A small image diffusion model, trained from scratch.
Model: 2.91M parameters, arch unet, widths [48, 96, 96].
Training: normuon at rate 0.032, 21400 steps, batches of 256.
Data: trained on Sentinel-2 satellite tiles (TerraMesh), 72500 training examples, 75.6 epochs.
Rows from block 12 of a small image diffusion model, named by matrix and row number. Rows with one number belong to one channel. Each number is 128 + 32 x the weight over its row's rms, rounded and kept within 0 to 255. All counts start at 0. Numbers have three digits each.
After each channel's rows are labels from the 100 images, of 14848 (inputs lightly noised), where the channel reaches its highest value: "strongest on" is what is common among them; "peak on" is the class under the peak. Only what is clearly more common there than usual is listed. The data: Sentinel-2 satellite tiles (TerraMesh). In brackets: how many of the 100, against the usual share in percent.
# convs0: first 3x3 conv (model.decb.0.2.convs.0.weight, 96x96x3x3, each kernel summed), inputs 0-95
# convs1: second 3x3 conv (model.decb.0.2.convs.1.weight, 96x96x3x3, transposed, each kernel summed), outputs 0-95

convs0.64:167131163117170101025136142152049115137104129132065149173119123115126136088064145107125108112052126062108161115122118128167103120121027118131149116153130126103177151147122113103109127163118134177092140140169082106135101124121115115121131099076170144086129122134170137099173074145135110182
convs1.64:116122121197092099102095115100120180127113169137159121121052209084143125113163156139093093115136109155075119120133104131136114121110130133043199119117150076193059139164069145168152099104145129169131145096109136171107104134122152158123125141108146150161159141078175082155141125173166129091
strongest on: clouds (98 vs 15.4); main land cover: trees (54 vs 19.5)
peak on: clouds (97 vs 2.6)

convs0.3:171136172137095100113106198120117125134131131065105122165065104092099133078133112142138139110121111183055166088108129132102113122108082080087114136126147163144119097165118174155118136144155205104143147118045131061151099137125103104172145099170164128089145152128126121087147095101143051178
convs1.3:143072102144044165143155121093150116093166123155094149143134074157077126162113104118127164116167121121132113116170120110160122133111117145121095076145177090130179135099127088167124158077137102122145029109149155090118144103148103096090114085207127055160150139133137156143147076156062120150
strongest on: crops (73 vs 38.8); built area (69 vs 37.5)
peak on: crops (40 vs 17.4)

convs0.23:184106110076110097102134085156122134156164142120120200127161095122101136153100186136121157140092101023152105076131158120170114116162097042055111115174085134063146122117120091084095148164156150124144175132158150112117158128125136162117095128125084113137099138128131119138097112114128051150
convs1.23:098183131144176123166120139128157165115137089180108133148118199128141126097167162154112142105172183112127149159161133152105178130104126181160169110124071190192146155116156169154150128158115135131155085127141141205102108109151174178097167070108208143134172122114106160154141144146117187115
strongest on: water (65 vs 40.4); main land cover: trees (45 vs 19.5); clouds (44 vs 15.4); main land cover: water (29 vs 11.2)
peak on: water (48 vs 11.1)

convs0.30:137141058139106138121089133078140096119117133181092166127113105147175140163132108153136148113122114094164081174153115145129110147175181141118070143123137123197096149189114099121055091118086180095142092049190077107120159134157137081187085108179093133149143130136152104138078147135154119129
convs1.30:131116130121119134126185110081138143159126160117180103131122123048153140131126096154136140136086123157119162159100086106122170116154113133105144169145144133097208117115133045129185080184094171123114115180123114084112111231137113186107137108097161149141163148150064188075133139115119143146
strongest on: main land cover: snow or ice (36 vs 14.6)
peak on: snow or ice (39 vs 13.8)

convs0.55:085145186162150131086098104092100154129107117103139079133110142084135144133170077165159044115107143153091200088138102169104156145121150162119116139077114107147086116122151136181190166099172095186162153109144115115154138124135184101170137125136187090107162107110142088109150054086139136096
convs1.55:183149098111135121113102124189165116101074115123149174119160143140137122182126090155085123180172131052161136135187120056157200130131125131101150139108134136118117140150136075160140170157089098134126177141117113197117127125141100172088160125126162175153147099097091208116165145125151066152
strongest on: snow or ice (78 vs 20.6); main land cover: snow or ice (67 vs 14.6)
peak on: snow or ice (66 vs 13.8)

convs0.51:180124133060073145167151111158188095121121105098136159077121162106116147118105060118124149116093126097186151092164068107127124126105109163094089127127112120154129126211053119136128138106163131111110166149088127104134144140093151074151076101179121113123110108137084084040100087107125091140
convs1.51:128115128139170075113158147157127192154164104129106172144154082135101090168153140150127113101162158136113124168138165083110124134130121190134095044227093126128180163126162105154172130108096077144111086076154126154132138119126159103100129168118120148083136087172081158180072140080097156124
strongest on: crops (87 vs 38.8); built area (79 vs 37.5); main land cover: crops (76 vs 20.2)
peak on: crops (72 vs 17.4)

convs0.61:124122152137107099143130222053138120119162107099062137109141163088095129143128052124134101127148110173175108139194132074105124133090107142175115139088103160154164100121077058193066123170178116132174147146173075146117147127110126124079114166157130107153132101131114136151136152126118155092
convs1.61:105120160128144109165068110173154151093090102130192096160113085155163136114128117110118162108131143161100112146120104125106143127001164109106131147134134104050142174131112110097150164144090148123108145128137131158115119137141144108091172130057147139131109116103239135078154067169128103140
strongest on: trees (91 vs 58.5); clouds (87 vs 15.4); main land cover: trees (46 vs 19.5)
peak on: clouds (80 vs 2.6)

convs0.58:134109170131105172211152148142147138077122139153128117125234115077174112117192165183115143107175127128116117168149192103104160110102155094150118112097131195092139151116129132177147132164158103090110123119078114144113125122119117162127112097062109069165167132109092168084128139164099115091
convs1.58:139098122103123096133157154164091136120189136144071128150104119120071093103184170112106112130134143141109130122143137153092151103080195159133133099148082116202106082118127166129170081103070173198074077102123139116090162091136135133115105128150077163108097133164146070188099110079118171103
strongest on: crops (71 vs 38.8); water (70 vs 40.4); built area (64 vs 37.5); main land cover: crops (53 vs 20.2)
peak on: crops (50 vs 17.4)

convs0.12:115114119084126114110111115092142168061176150216155106178167228140147136078150065089135115118176092165138126126156094141129117139184150158102141116127106169158120139170167132109097125128102139111163115090166156123131097146108131112087167142153151162101143194104108175121127071072117093093
convs1.12:110126108141117168115090074148102143168177132102106122106134164138131100183101075143095167148192130127110139113114183106158064152211138099077120177097208066142162119128148132140116176135103131145104153135100117074202152152127097146126111193108151100181078145146165139127085142130126138133
strongest on: clouds (34 vs 15.4)
peak on: water (32 vs 11.1)

convs0.31:109133129093092121114130112198137070141026129111141155148128097128122153164147096140151147182044136105180181128072134140130099154180213149104127149134088101165160183131112133099077131110094111153063089104110142145143132139142138127120095127176095142163162125153161173120106113083158137118
convs1.31:162117102136178115149216156057115186109216115137108104166168124089098121113156160122121131103132101172107107119155120065156184134137062157120193123114090159108119146098127086117168043120156128088147116146119135134103108117121121075178121085105133120104105127143137068175114154123100144125
strongest on: snow or ice (73 vs 20.6)
peak on: snow or ice (35 vs 13.8)

convs0.38:144123130146127135145071163099140090117141116198149084124085121131128122147082113137108147078140077020164129102138133098121183125137082116168085117122146138078072098137031090094091110146048121127150115128171179109113124117116083127120164135076171147100129105129106108177139153141120152108
convs1.38:175122123086100151142081147172100106104153095109171121103098213119147135071142148130092107152146120143085085117168153134116120084103140142148124133061123089124158106194173084107156067135111149098148153104121119145102171083147129063117178105132174094141074147092207096067097126140133124132
strongest on: clouds (98 vs 15.4); trees (93 vs 58.5); main land cover: trees (72 vs 19.5)
peak on: clouds (98 vs 2.6)

convs0.71:151132111180102093142132173166128149090106142149137106134113118155117129058083126100137115149120177126144156104172100165150091114112109199100126131102136052088146132198101062172129123082163100118132184108106095145108133119128182124150099135081164158024089144138084129173122159109124082130
convs1.71:102137139146119125083082165118162106166147093110131106141127126128115120164137141116153104149163082126110085168067152103118154131103119131135106148120075160099143112072115213126143142207137072117127084144123144081179111162146079097127138111175082090255123125089128117104158101125138142114
strongest on: main land cover: crops (43 vs 20.2)
peak on: crops (39 vs 17.4)

convs0.8:102139057122098102204161143131108122090089126117155122066147133075090125148127202085143177147164126113084125130066100093101096135093156091105106118121094114069083076140119136155155137101190122117103137116139194129109154145123192111153153127153105087081141129150125146123161174111133153207
convs1.8:124105130133188177115036143111185087116181156175105119159115091171118097132123118097125161143098110104124168114141156116134139166052151088193165115127082162124111154092114153133131174101075138093211086118115136160118134080131189109115138114160112136061132169138165157122147099130121087138
strongest on: main land cover: snow or ice (35 vs 14.6)
peak on: snow or ice (36 vs 13.8)

convs0.72:111144101085107082138146123111115180095115141224111128146125108109100128118107000098123146136091075126131137134131161119190117144075131132154102114171122133120131132157118139096154143085130142130132089178113060112145096144114113038165123133131107085111139132132116057154206119107129102113
convs1.72:126122132124127121168096154154163117108129107193106146170119106073193094132118155141086127119181173132158106113147148152093186088160074147080124095182140128157144103088088139133126162091183135131086155163118091144136194109139082184148172131146150112194102160091071166156106140078175124154
strongest on: snow or ice (51 vs 20.6); main land cover: snow or ice (49 vs 14.6)
peak on: snow or ice (44 vs 13.8)

convs0.54:143146090155119140103141079156168039159201132146161138116150114138064133140095172116124177131145134097155173125161130081091104132116092081120130127160074142111098142070112159087209096094123171104139125190135156105133184112130073112108120135104120097107108145128153089132044170147136148140
convs1.54:100132150154106102076091158121138130098089108152143170125113100198189125106085103163158103153113120149092075190145123076154157128040167083100130103109125131150116081174107168068139107149080139146095145097154118178074159101126129126113150133098160125182129120125150136074193080140169112120
strongest on: snow or ice (61 vs 20.6); main land cover: snow or ice (50 vs 14.6)
peak on: snow or ice (54 vs 13.8)

convs0.77:061139140137174109188170163130118159102098138109102137133140107047113111160146131121128135138135079137115173145053154117118118143097077129140113140159103168101131070053122140110118131152174098113109108151144111098137128132153158044069104149151114119182172093113073082186140141146128205134
convs1.77:150094133124147142124093124050171124146166118155148113170156102132085120135179155101174122120114079216113175122122157094152134193113094134180158143129074106188098161108076157097131170109146153122138107176124109139162092162110129068123177090172072127164113161101166114169135090133086123148
strongest on: snow or ice (58 vs 20.6); main land cover: snow or ice (50 vs 14.6)
peak on: snow or ice (47 vs 13.8)

convs0.21:130137085103097141114113143060165179082177154159130146091146163180169130115099124114126113101131094087096110087145091089149150121023089157116135113157152170178086131147109148098071141146126114092188123093110156106131150125135114033125172201074134124094144165130142120103142125121128107121
convs1.21:137147098173157134083085093185114148155082112111131126139126120118161120097139062139156156106147145085182141116076140168147114147205135040124115155093184103152139123113180094118119103118094156143046119179122108084153150138106144127115105106183172124117160122097079149168130199112174116143
strongest on: trees (95 vs 58.5); clouds (90 vs 15.4); main land cover: trees (72 vs 19.5)
peak on: trees (75 vs 21)

convs0.78:090098101076149174083117102098137122112115119138146134112148105105123134144159142148122140111143141141214121119180078149087125154136123120158149129099102168131145146088118029088114107122086046142183104183153080119111172130132082177131138142103159101137099112146142144198068137171138148056
convs1.78:157100162064143105202204151100143105180145090134136164142153128097135139119156144148128101143094102155104140130119142114142162112057124165098135093155117135175112051133127165147130097120206101110114170113128163154114114132131097118188138090205094095116174109110219092117136107107115116166
strongest on: clouds (83 vs 15.4); main land cover: trees (48 vs 19.5)
peak on: clouds (56 vs 2.6)

convs0.57:089124187097119071090097140154115103150163111180153040049105148110149125099130047159132127096169147157127177087163116171118131123126119114143115125165095114134167113145131096171099125118212073104168130110082082137131119129105152097161122128108217103088158115122117106133128106111118148091
convs1.57:141087142089140087171172100146116179152183145110139136119127112166100102195108152124108129167109154057136154129135125136103161160120128174171122104160142107103120167091072156174129200143128105179154134134171112127091160168145095159093142153076089157166157075166189092169114102159065128156
strongest on: snow or ice (53 vs 20.6); main land cover: snow or ice (45 vs 14.6)
peak on: snow or ice (43 vs 13.8)

convs0.24:156113195106118103172139146160149088117131100179127133136161099136152117115154128082127133150118072132162106110156108130111106128111083138078105135173118133102154153162052143094041133142162108116166114215132089113132075135120116127178172173175136136125112132130133183122023122099121085085
convs1.24:092121127181126113105170176105040164189164113078087176141151151113113088135179112168093143061161159077135148164086173092174142101090162171183150094102102136137138157110142129129150094155084138122118133115153165103094179133171150140118105106144111162117137075159157094174128141118084154123
strongest on: crops (74 vs 38.8); built area (62 vs 37.5); main land cover: crops (55 vs 20.2)
peak on: crops (53 vs 17.4)

convs0.26:113126146063113137135131140079129106102120141117119165100163103120101140136073086136116157084121133101108154122171153143168125131141080166071102118148118126184116095210102062135137122114086136131147109188131172151141155124116102000067135106101087130142141110118133115034135125098116130131
convs1.26:119125160107143122131155129082137167114131154068126169189082116109194099122156114160131089155124100178139156133143142132136129129150091207144102105157084153165137112162177088102166092116092136173080128153165184154097127114131204135143098092183155141093165140123131190134144138061178082097
strongest on: crops (95 vs 38.8); built area (86 vs 37.5); main land cover: crops (82 vs 20.2)
peak on: crops (79 vs 17.4)

convs0.83:094149184112052088178133163159183025195177095149151137077145144092129132090131079143105149116160145107149117151142110108143115126119059113105075127163138184102078173161142143121100096144137161092105147114096049148151111126120132063164149135151131118098117148115140126117101131115133093108
convs1.83:149122084135170137094163165149110186135114177167120130087143128092157099175128163115137103148144157120174134136111128135165189136089107144130155115166141144135152152071176195078110113136144083175123089155109073141144164143136109152178117202152145093112106098150179114159089145168037148179
strongest on: main land cover: crops (44 vs 20.2)
peak on: crops (44 vs 17.4); snow or ice (33 vs 13.8)

convs0.16:102163120161114063136131104124039136162145165141119127153158136128188141154110149104137184123122090130079082117170204121214182120089125119143088143108123128150112117092153139134126111140201168118198090104080137095154156154116145167102086159136076127093123158129149164099142134138159092171
convs1.16:130126181108104169070079106154149154117077114121151142111104112136138097121138083167115153098132130152147126079076121160156066127168167104102097086126206089113143087189163127103137164141062135140090134151166076115146140145133114133106169185072183111197175142116059145136150108125137141154
strongest on: clouds (47 vs 15.4); main land cover: trees (46 vs 19.5)
peak on: trees (51 vs 21)

convs0.13:117116058079104154095121149079131134157151130131110122160116087088150128088095119135112141091115096112104080133146076103143117120100106107106095112173129172136096104132133104118117149181149089115112127114133136166112147111140133068096166255082188153069142135112132138163151112127103115125
convs1.13:151114089187166140105117133178092169132131067122152132134127087159119093094138053134108146148169136074094143157117123187105097142209186082111197144105131134150136097083175136128166052130059112158116155122118132099144161138138112114141159083137149096146124130115137118183095203139144127140
strongest on: trees (97 vs 58.5); clouds (96 vs 15.4); main land cover: trees (76 vs 19.5)
peak on: trees (77 vs 21)

convs0.10:139108129120135189153104128071125180165149110143119132163101137104041121132159183087126068146108081160128106122084165118150122117129116082186142125158137178129108132066092174067091115161126160157099128110235157121116136112149113132098094145173083162190123159135135145152133124174133128097
convs1.10:110124104168159119132147089184136123085155191153113116145141108087130101143100158114084120156159169119169160091157100086117166067107113154168144166112156163100189109143120108143101142158085104104127094131119124206100153072098185093191148105082129110121185115112096168126187098136065167127
strongest on: bare ground (51 vs 24.4); main land cover: water (30 vs 11.2)
peak on: water (30 vs 11.1)

convs0.91:218123137117143102084166144134107145155182182115146175130128041117117132160180081129122161161109157058126158135137082180170160135131147138158140122155165145134099106188071117110165191135154141136155195172133155135137153131133119092128138190104093109123160175108102154133137078119129163108
convs1.91:097255132223157129112123129149138137089141156159133102140126147162138167135131171082207141149164130138116126129147085145108144180139136110141133177144152108110159157194168152142147112138127108156155151077137138180192087129154151156120150162163171114128120137118181122115138127161154178110
strongest on: bare ground (50 vs 24.4)
peak on: water (27 vs 11.1)

convs0.82:098136079150120148187185159107127103134145096087129160122155086102091135139126173163127145160105160123138099090126078094094125117110125072126108138117130209136194104060079101113198106111152147187085109133152149105135161145130147131184150101108123087165089136125141076070076167178122094119
convs1.82:146104135114248162130113137108127165133159138182112166089179116117130079106165131149151085138112153110160103154097180047185130115066149152197152090133085168145145153130118138113135123141154107101161194167088126182106176091124137189140092143117119152120103147125169129139144120121115157129
strongest on: snow or ice (77 vs 20.6); main land cover: snow or ice (71 vs 14.6)
peak on: snow or ice (74 vs 13.8)

convs0.47:068124093180131155149127153099101108117139107110109142100105082169094113055136208096114119113163140185087107195149101174115173126148109154141137107114118120135115147123151128147109131192105172098139143063104217147134094118154135171099081209097148157120095166126177169098116132131114126125
convs1.47:171117148100099136162176092106129162104136114221144070170100172095111072178134108135084135131146090175159157103130156132149112099198096146142110081166099162114133150097101149094129180107177110164129101154175097170101148133135095115127201082131097115139133155123088116163141089063134137163
strongest on: clouds (68 vs 15.4); main land cover: trees (45 vs 19.5)
peak on: clouds (64 vs 2.6)

convs0.46:196120122124159134085119088194141123111150126164188126153145188147066127165141187132144113115171149095144181159147163107153101128136158109097074145099197119158141118104123099139091119177110088123131118133148091099130159128126100127121148166165111035130134102127188178154106049110141083148
convs1.46:097100133159054115131122203076103169108166113120150171147173100106126122151180103188127085111077132184087133173108150046175121136160071167193140132151138109145124150104140190081118115114143159167133108148141156152103131122123140137096100118136169171069125106091157152102116146122076146141
strongest on: clouds (96 vs 15.4); trees (93 vs 58.5); main land cover: trees (63 vs 19.5)
peak on: clouds (96 vs 2.6)

convs0.5:146139097113136034131203137141156072172104153176108214094102128124107137155168126138129181132165150176131107130081097123127140141131140107113154133138068137142147125172146139096107128133089179104137059162139111129122135143119096099078138145107076189120125176148119142089125185171151051132
convs1.5:107120166145147152111074171113133183114160164107161080194109068105180153138069150098129120129155156159144081129180106070191182103148136138120133145115194150159165139133142102120163078149122128101111113133102134121078124186115158175130080115128188133128148179173132167100161112156123186145
strongest on: main land cover: water (46 vs 11.2)
peak on: water (49 vs 11.1)

convs0.81:124128164153104090100181148096092115153096107118125144121124132109045108140213145112135146121163151138102118182138074036160138102120163179175104136153106122091150160079139124123116122111153142138172144181129046085135093126113102040134107100162097076149173111124117108143104143106111160114
convs1.81:129145138136134082119079145168145087082051142126058146151112041102165139146094131121112122153109150125119102123138137132106126072045186121102141140153130206099130078169105133117160111137161161105087160089145110136127126127157066118174126122174121152051127151148180142138150090079120104138
strongest on: snow or ice (95 vs 20.6); main land cover: snow or ice (92 vs 14.6)
peak on: snow or ice (91 vs 13.8)