Weights of a small image diffusion model.
Model: 2.91M parameters, 32-pixel images, arch unet, activation leaky_relu, widths [48, 96, 96].
Training: normuon at rate 0.032, 21400 steps.
Data: trained on Sentinel-2 satellite tiles (TerraMesh), 75.6 epochs.
Rows from block 10 of a small image diffusion model, named by matrix and row number. Each number is 50 + 15 x the weight over its row's rms, rounded and kept within 0 to 99. All counts start at 0.
After each channel's rows are labels from the 100 images, of 14848 (inputs lightly noised), where the channel reaches its highest value: "responds to" is what is common among them. Only what is clearly more common there than usual is listed. The data: Sentinel-2 satellite tiles (TerraMesh). In brackets: how many of the 100.
# convs0: first 3x3 conv (model.decb.0.0.convs.0.weight, 96x192x3x3, each kernel summed), inputs 96-191

convs0.95:51 60 76 44 00 45 36 54 41 25 65 37 72 44 51 60 20 45 69 35 63 49 46 37 16 77 99 55 00 48 70 85 34 54 19 63 54 38 07 50 23 39 82 67 69 57 42 44 34 31 24 90 24 39 59 63 58 46 48 64 69 36 52 42 13 48 33 54 57 46 60 45 52 72 55 67 48 28 45 78 82 11 67 74 46 00 67 33 47 35 54 53 58 48 47 58
responds to: snow or ice (60)

convs0.34:19 56 16 35 36 55 26 26 33 78 28 19 40 25 36 60 41 14 44 34 73 52 65 34 56 23 51 29 73 28 05 74 75 66 14 26 74 47 94 51 56 51 46 33 42 76 52 47 28 41 54 43 48 49 62 46 63 38 64 54 16 42 13 34 64 25 52 57 99 69 44 33 83 31 41 41 43 50 08 25 49 28 51 46 29 60 17 25 37 14 34 56 33 43 51 39
responds to: snow or ice (88); main land cover: snow or ice (83)

convs0.57:45 39 20 73 66 57 44 70 99 91 37 74 11 53 61 30 19 57 64 58 48 68 85 64 57 92 62 38 61 46 68 32 48 59 61 43 44 52 57 46 68 67 74 56 47 52 67 41 86 75 52 57 14 99 66 58 66 25 63 53 36 48 99 59 12 60 57 52 83 46 29 69 66 69 38 78 80 65 53 58 34 29 57 57 97 45 36 58 55 32 64 39 36 43 54 59
responds to: clouds (54)

convs0.77:48 60 66 32 14 33 35 54 34 67 25 52 41 35 20 48 00 41 44 52 87 16 29 60 66 37 65 17 54 17 54 52 63 52 27 15 66 63 45 44 80 66 43 57 33 38 43 55 14 15 44 32 84 65 07 34 65 84 68 72 57 62 57 18 52 29 68 50 36 70 23 57 57 45 64 20 44 84 24 55 26 36 74 47 63 62 52 57 33 33 22 49 28 44 47 54
responds to: snow or ice (49); main land cover: snow or ice (39)

convs0.20:49 46 51 61 86 64 30 60 25 37 34 42 57 32 52 46 00 37 72 48 33 39 57 57 37 69 75 48 80 34 99 52 27 53 53 43 53 36 69 48 77 32 44 21 53 57 50 45 18 52 94 57 56 61 32 55 60 76 44 41 31 42 62 39 79 47 54 37 42 58 03 26 76 50 51 39 64 45 56 45 25 57 35 40 56 17 40 57 39 37 49 18 34 39 41 30
responds to: clouds (60)

convs0.87:42 59 41 47 51 53 53 28 64 32 40 33 33 32 31 49 57 48 76 23 33 51 08 91 63 85 31 26 28 43 72 42 41 50 54 65 22 59 96 53 81 90 60 62 40 78 55 58 48 87 66 33 40 52 63 46 08 32 46 24 57 72 55 72 63 69 43 58 27 28 99 48 59 66 26 49 33 55 41 84 24 02 50 48 50 26 59 58 32 33 27 03 50 46 52 41
responds to: water (79); main land cover: water (46)

convs0.64:64 46 33 42 31 36 21 54 44 56 16 60 30 43 33 78 39 93 89 86 00 56 34 72 57 84 39 41 24 37 34 34 51 07 35 06 62 56 37 45 37 25 47 70 47 51 21 63 75 37 54 22 57 94 91 32 59 23 55 49 47 23 52 46 48 23 04 33 47 38 57 42 67 69 37 51 31 45 37 41 23 42 43 44 53 55 78 88 69 57 46 22 44 52 49 70
responds to: water (65); main land cover: water (55)

convs0.46:43 49 47 34 57 62 57 44 40 59 67 00 37 39 35 31 21 34 43 18 47 72 27 45 37 17 48 74 38 39 40 75 41 46 58 54 46 28 99 49 80 16 12 78 42 42 58 45 65 66 50 38 30 15 64 63 63 53 45 67 99 29 45 41 34 92 59 57 66 72 24 71 51 43 27 49 45 20 57 20 43 31 21 14 82 90 75 39 74 25 61 54 43 42 48 06
responds to: snow or ice (98); main land cover: snow or ice (90)

convs0.72:46 78 95 62 37 69 52 67 88 36 76 45 92 86 26 37 01 37 47 18 95 38 69 41 74 44 67 35 15 30 35 47 58 49 67 30 47 67 65 53 49 19 60 71 54 75 27 56 30 59 07 16 48 57 60 54 42 53 74 55 50 58 35 75 29 09 51 67 41 66 33 66 65 53 45 43 80 51 76 24 37 62 24 58 72 26 52 72 50 19 22 24 48 51 50 46
responds to: snow or ice (60); main land cover: snow or ice (50)

convs0.83:64 51 77 69 60 61 36 40 64 63 44 74 53 41 47 95 91 67 77 95 28 75 94 59 33 47 25 58 43 64 37 46 99 47 25 28 32 52 30 54 23 09 70 54 54 10 54 51 31 44 49 23 34 48 54 31 24 34 82 51 68 59 79 45 84 52 81 47 41 66 35 33 54 47 30 51 14 66 47 69 00 38 65 42 62 26 56 71 79 81 49 58 36 54 55 83
responds to: snow or ice (74); main land cover: snow or ice (69)

convs0.74:56 58 70 28 59 61 60 48 43 60 68 24 26 56 41 26 22 67 36 58 72 56 55 65 45 74 35 21 55 28 00 26 99 78 39 00 59 61 36 59 61 61 54 63 41 50 63 50 58 23 43 36 49 56 65 40 58 62 54 49 71 57 41 45 51 48 99 70 09 99 55 50 44 41 31 43 63 52 22 50 06 38 39 49 70 27 51 82 77 81 29 34 33 56 56 82
responds to: snow or ice (69); main land cover: snow or ice (57)

convs0.52:47 49 49 58 59 31 63 43 45 06 60 73 77 45 14 63 40 09 48 38 43 25 59 43 46 52 57 38 36 52 38 61 45 41 85 45 51 59 50 56 71 49 65 61 59 19 37 52 40 09 46 35 85 53 48 58 74 37 36 05 57 31 29 92 80 58 77 66 72 44 24 36 99 46 73 46 32 93 65 00 40 40 26 61 51 71 13 68 39 66 79 77 27 50 45 65
responds to: crops (88); main land cover: crops (80); built area (73)

convs0.92:71 47 00 61 26 23 99 73 79 63 44 41 26 58 67 70 50 32 50 96 49 44 62 83 28 52 25 49 39 30 40 40 30 43 19 57 28 53 43 44 34 55 71 62 52 60 57 50 30 51 58 72 60 08 68 66 56 42 58 46 62 58 00 67 45 48 45 52 30 57 83 85 00 55 64 55 92 64 36 55 38 37 50 44 43 37 62 76 33 52 35 47 27 52 44 38
responds to: water (82); main land cover: water (77)

convs0.78:49 38 70 45 86 28 64 67 24 72 62 33 29 62 25 34 00 75 41 73 83 47 66 08 60 84 45 43 79 51 00 28 39 60 28 52 32 39 18 49 22 46 54 49 47 57 44 51 27 52 65 89 79 69 33 99 63 36 62 85 68 69 27 47 74 36 14 66 53 63 33 67 22 47 39 40 66 76 24 20 45 60 28 70 70 53 34 42 13 33 29 34 39 53 50 54
responds to: snow or ice (99); main land cover: snow or ice (96)

convs0.81:33 82 35 50 26 41 65 51 43 13 78 52 49 69 19 25 04 36 03 41 23 65 53 27 77 85 55 54 29 33 36 82 75 17 36 27 98 58 64 35 78 38 65 46 48 21 77 44 19 53 26 22 88 69 58 50 49 17 44 33 50 23 01 78 32 34 73 57 55 58 42 77 24 36 60 46 78 45 59 47 35 50 31 49 26 69 36 40 55 48 58 67 76 48 63 60
responds to: snow or ice (53); main land cover: snow or ice (50)

convs0.48:34 69 76 30 47 19 54 82 45 00 53 38 88 28 37 36 37 23 49 43 40 63 47 37 41 25 56 29 89 52 35 51 63 48 56 48 84 51 61 67 73 50 38 66 48 57 48 51 65 65 41 49 99 33 76 00 98 53 24 16 42 27 17 53 47 47 29 73 56 31 43 63 39 39 46 73 22 48 61 06 31 53 20 37 20 24 31 52 58 51 54 40 47 40 50 45
responds to: crops (81); main land cover: crops (75); built area (66)

convs0.30:44 54 49 58 12 71 56 28 38 34 25 50 26 28 54 30 80 37 40 00 80 51 80 18 19 56 89 48 65 49 21 27 23 32 50 68 63 35 64 50 74 25 59 66 49 55 11 42 32 03 27 50 48 27 55 33 70 22 45 45 33 39 00 61 40 99 59 34 40 58 59 75 68 49 53 47 44 19 42 67 76 41 53 70 57 58 38 45 78 18 24 18 68 59 59 63
responds to: water (67); flooded vegetation (45)

convs0.62:43 57 57 38 33 60 17 39 11 70 21 38 74 61 55 68 16 56 52 59 23 41 13 20 50 48 66 65 75 00 65 09 81 50 31 01 58 54 70 48 45 24 22 77 46 64 69 45 28 66 25 48 37 18 42 61 27 34 45 50 00 62 58 41 21 15 23 16 22 35 42 30 55 49 46 73 50 13 62 58 36 71 24 58 87 54 44 62 40 61 62 45 80 48 51 59
responds to: clouds (71); main land cover: clouds (37)

convs0.79:59 77 40 71 23 24 36 19 39 68 03 69 41 15 20 65 00 44 13 42 50 48 59 47 41 99 76 14 64 48 28 74 73 22 32 27 51 58 78 51 65 75 63 78 46 68 21 35 30 10 37 25 57 48 67 30 33 41 51 52 56 36 42 60 84 53 11 70 41 74 43 82 19 44 48 24 45 40 55 23 45 56 64 77 38 49 37 30 68 57 31 42 64 54 64 62
responds to: snow or ice (86); main land cover: snow or ice (84)

convs0.16:62 73 43 52 40 41 47 99 00 99 37 65 36 46 44 76 19 56 70 57 32 49 76 83 27 26 52 41 87 34 32 14 58 62 42 47 36 62 54 48 18 81 48 63 40 96 41 47 47 70 28 45 32 37 70 32 21 60 65 67 64 44 72 15 35 74 37 70 47 55 90 55 24 46 56 38 55 52 64 65 14 49 00 39 70 40 45 69 53 78 31 34 64 51 54 47
responds to: water (76); main land cover: trees (48); flooded vegetation (36)

convs0.9:35 58 71 59 67 55 55 72 84 42 52 45 57 33 29 23 48 86 26 41 45 35 72 40 73 35 45 90 33 55 49 88 41 60 22 52 60 63 41 54 00 30 42 34 52 40 31 52 45 44 87 81 43 31 38 60 00 70 55 49 60 42 50 69 69 99 36 63 15 53 81 23 65 47 99 53 78 84 66 54 65 66 60 31 68 06 55 58 25 48 31 42 39 60 51 36
responds to: clouds (54)

convs0.73:69 17 25 71 36 69 47 24 52 58 48 48 49 15 31 12 04 40 14 43 87 32 37 71 81 69 53 35 54 61 79 99 35 37 50 69 23 50 89 56 52 41 29 35 53 55 58 46 31 41 69 19 62 54 43 61 47 43 61 46 46 52 51 38 53 20 31 87 00 44 35 44 58 63 51 59 42 48 36 67 75 56 46 09 54 84 29 71 86 55 71 51 38 46 41 36
responds to: snow or ice (85); main land cover: snow or ice (71)

convs0.38:36 40 23 23 45 66 15 71 34 72 21 72 36 41 57 24 62 30 09 18 77 28 38 28 66 14 35 51 62 67 21 48 56 72 54 46 64 39 83 43 73 73 22 48 37 40 38 51 69 77 86 61 78 58 16 61 40 17 36 41 24 57 51 07 99 51 81 55 39 23 40 70 64 51 67 78 23 33 45 63 78 39 45 34 72 18 54 53 33 67 61 35 25 47 41 60
responds to: snow or ice (80); main land cover: snow or ice (60)

convs0.93:43 27 09 49 36 44 49 74 36 79 30 46 34 79 72 34 54 23 62 55 95 60 35 86 54 70 72 69 48 26 06 60 55 46 62 73 74 46 46 49 14 64 48 76 33 43 54 52 70 70 76 76 74 58 67 35 44 54 44 43 55 71 76 52 56 42 55 33 21 34 48 65 16 59 75 60 67 84 22 04 70 43 34 43 35 31 99 62 54 73 35 47 59 56 48 45
responds to: main land cover: water (39)

convs0.82:40 57 23 54 61 26 49 37 49 26 33 60 59 54 42 23 00 93 31 45 36 58 34 47 49 85 94 56 67 66 40 46 62 65 82 71 41 58 72 58 25 18 58 37 64 34 94 49 52 63 44 59 54 49 41 68 24 55 31 65 26 37 71 62 50 31 40 60 59 52 92 56 22 74 17 58 34 20 38 53 30 59 44 26 51 60 43 76 98 44 49 09 59 56 74 89
responds to: water (95); main land cover: water (65); bare ground (52); flooded vegetation (30)

convs0.84:99 58 41 34 32 41 54 72 16 25 67 29 29 53 70 57 50 68 64 60 26 18 19 99 26 71 38 24 41 55 17 30 33 05 22 72 54 46 20 41 70 79 53 29 50 60 56 47 31 44 40 63 40 25 49 69 99 52 44 00 62 50 33 72 54 27 33 42 33 46 46 30 16 95 45 38 59 54 47 67 20 33 27 69 47 38 62 36 24 45 20 43 42 53 41 30
responds to: water (88); main land cover: water (79)

convs0.14:69 70 16 84 61 64 65 85 40 41 44 57 90 81 49 66 38 48 57 77 40 20 38 68 64 37 84 12 41 62 49 14 64 64 21 59 51 68 52 34 23 99 68 99 51 28 53 39 40 55 42 38 49 81 20 54 57 82 89 70 70 24 66 48 42 60 72 31 26 47 61 35 32 71 67 43 62 61 38 70 31 61 53 44 45 21 57 41 61 49 66 64 47 54 61 57
responds to: water (72); main land cover: water (28); flooded vegetation (27)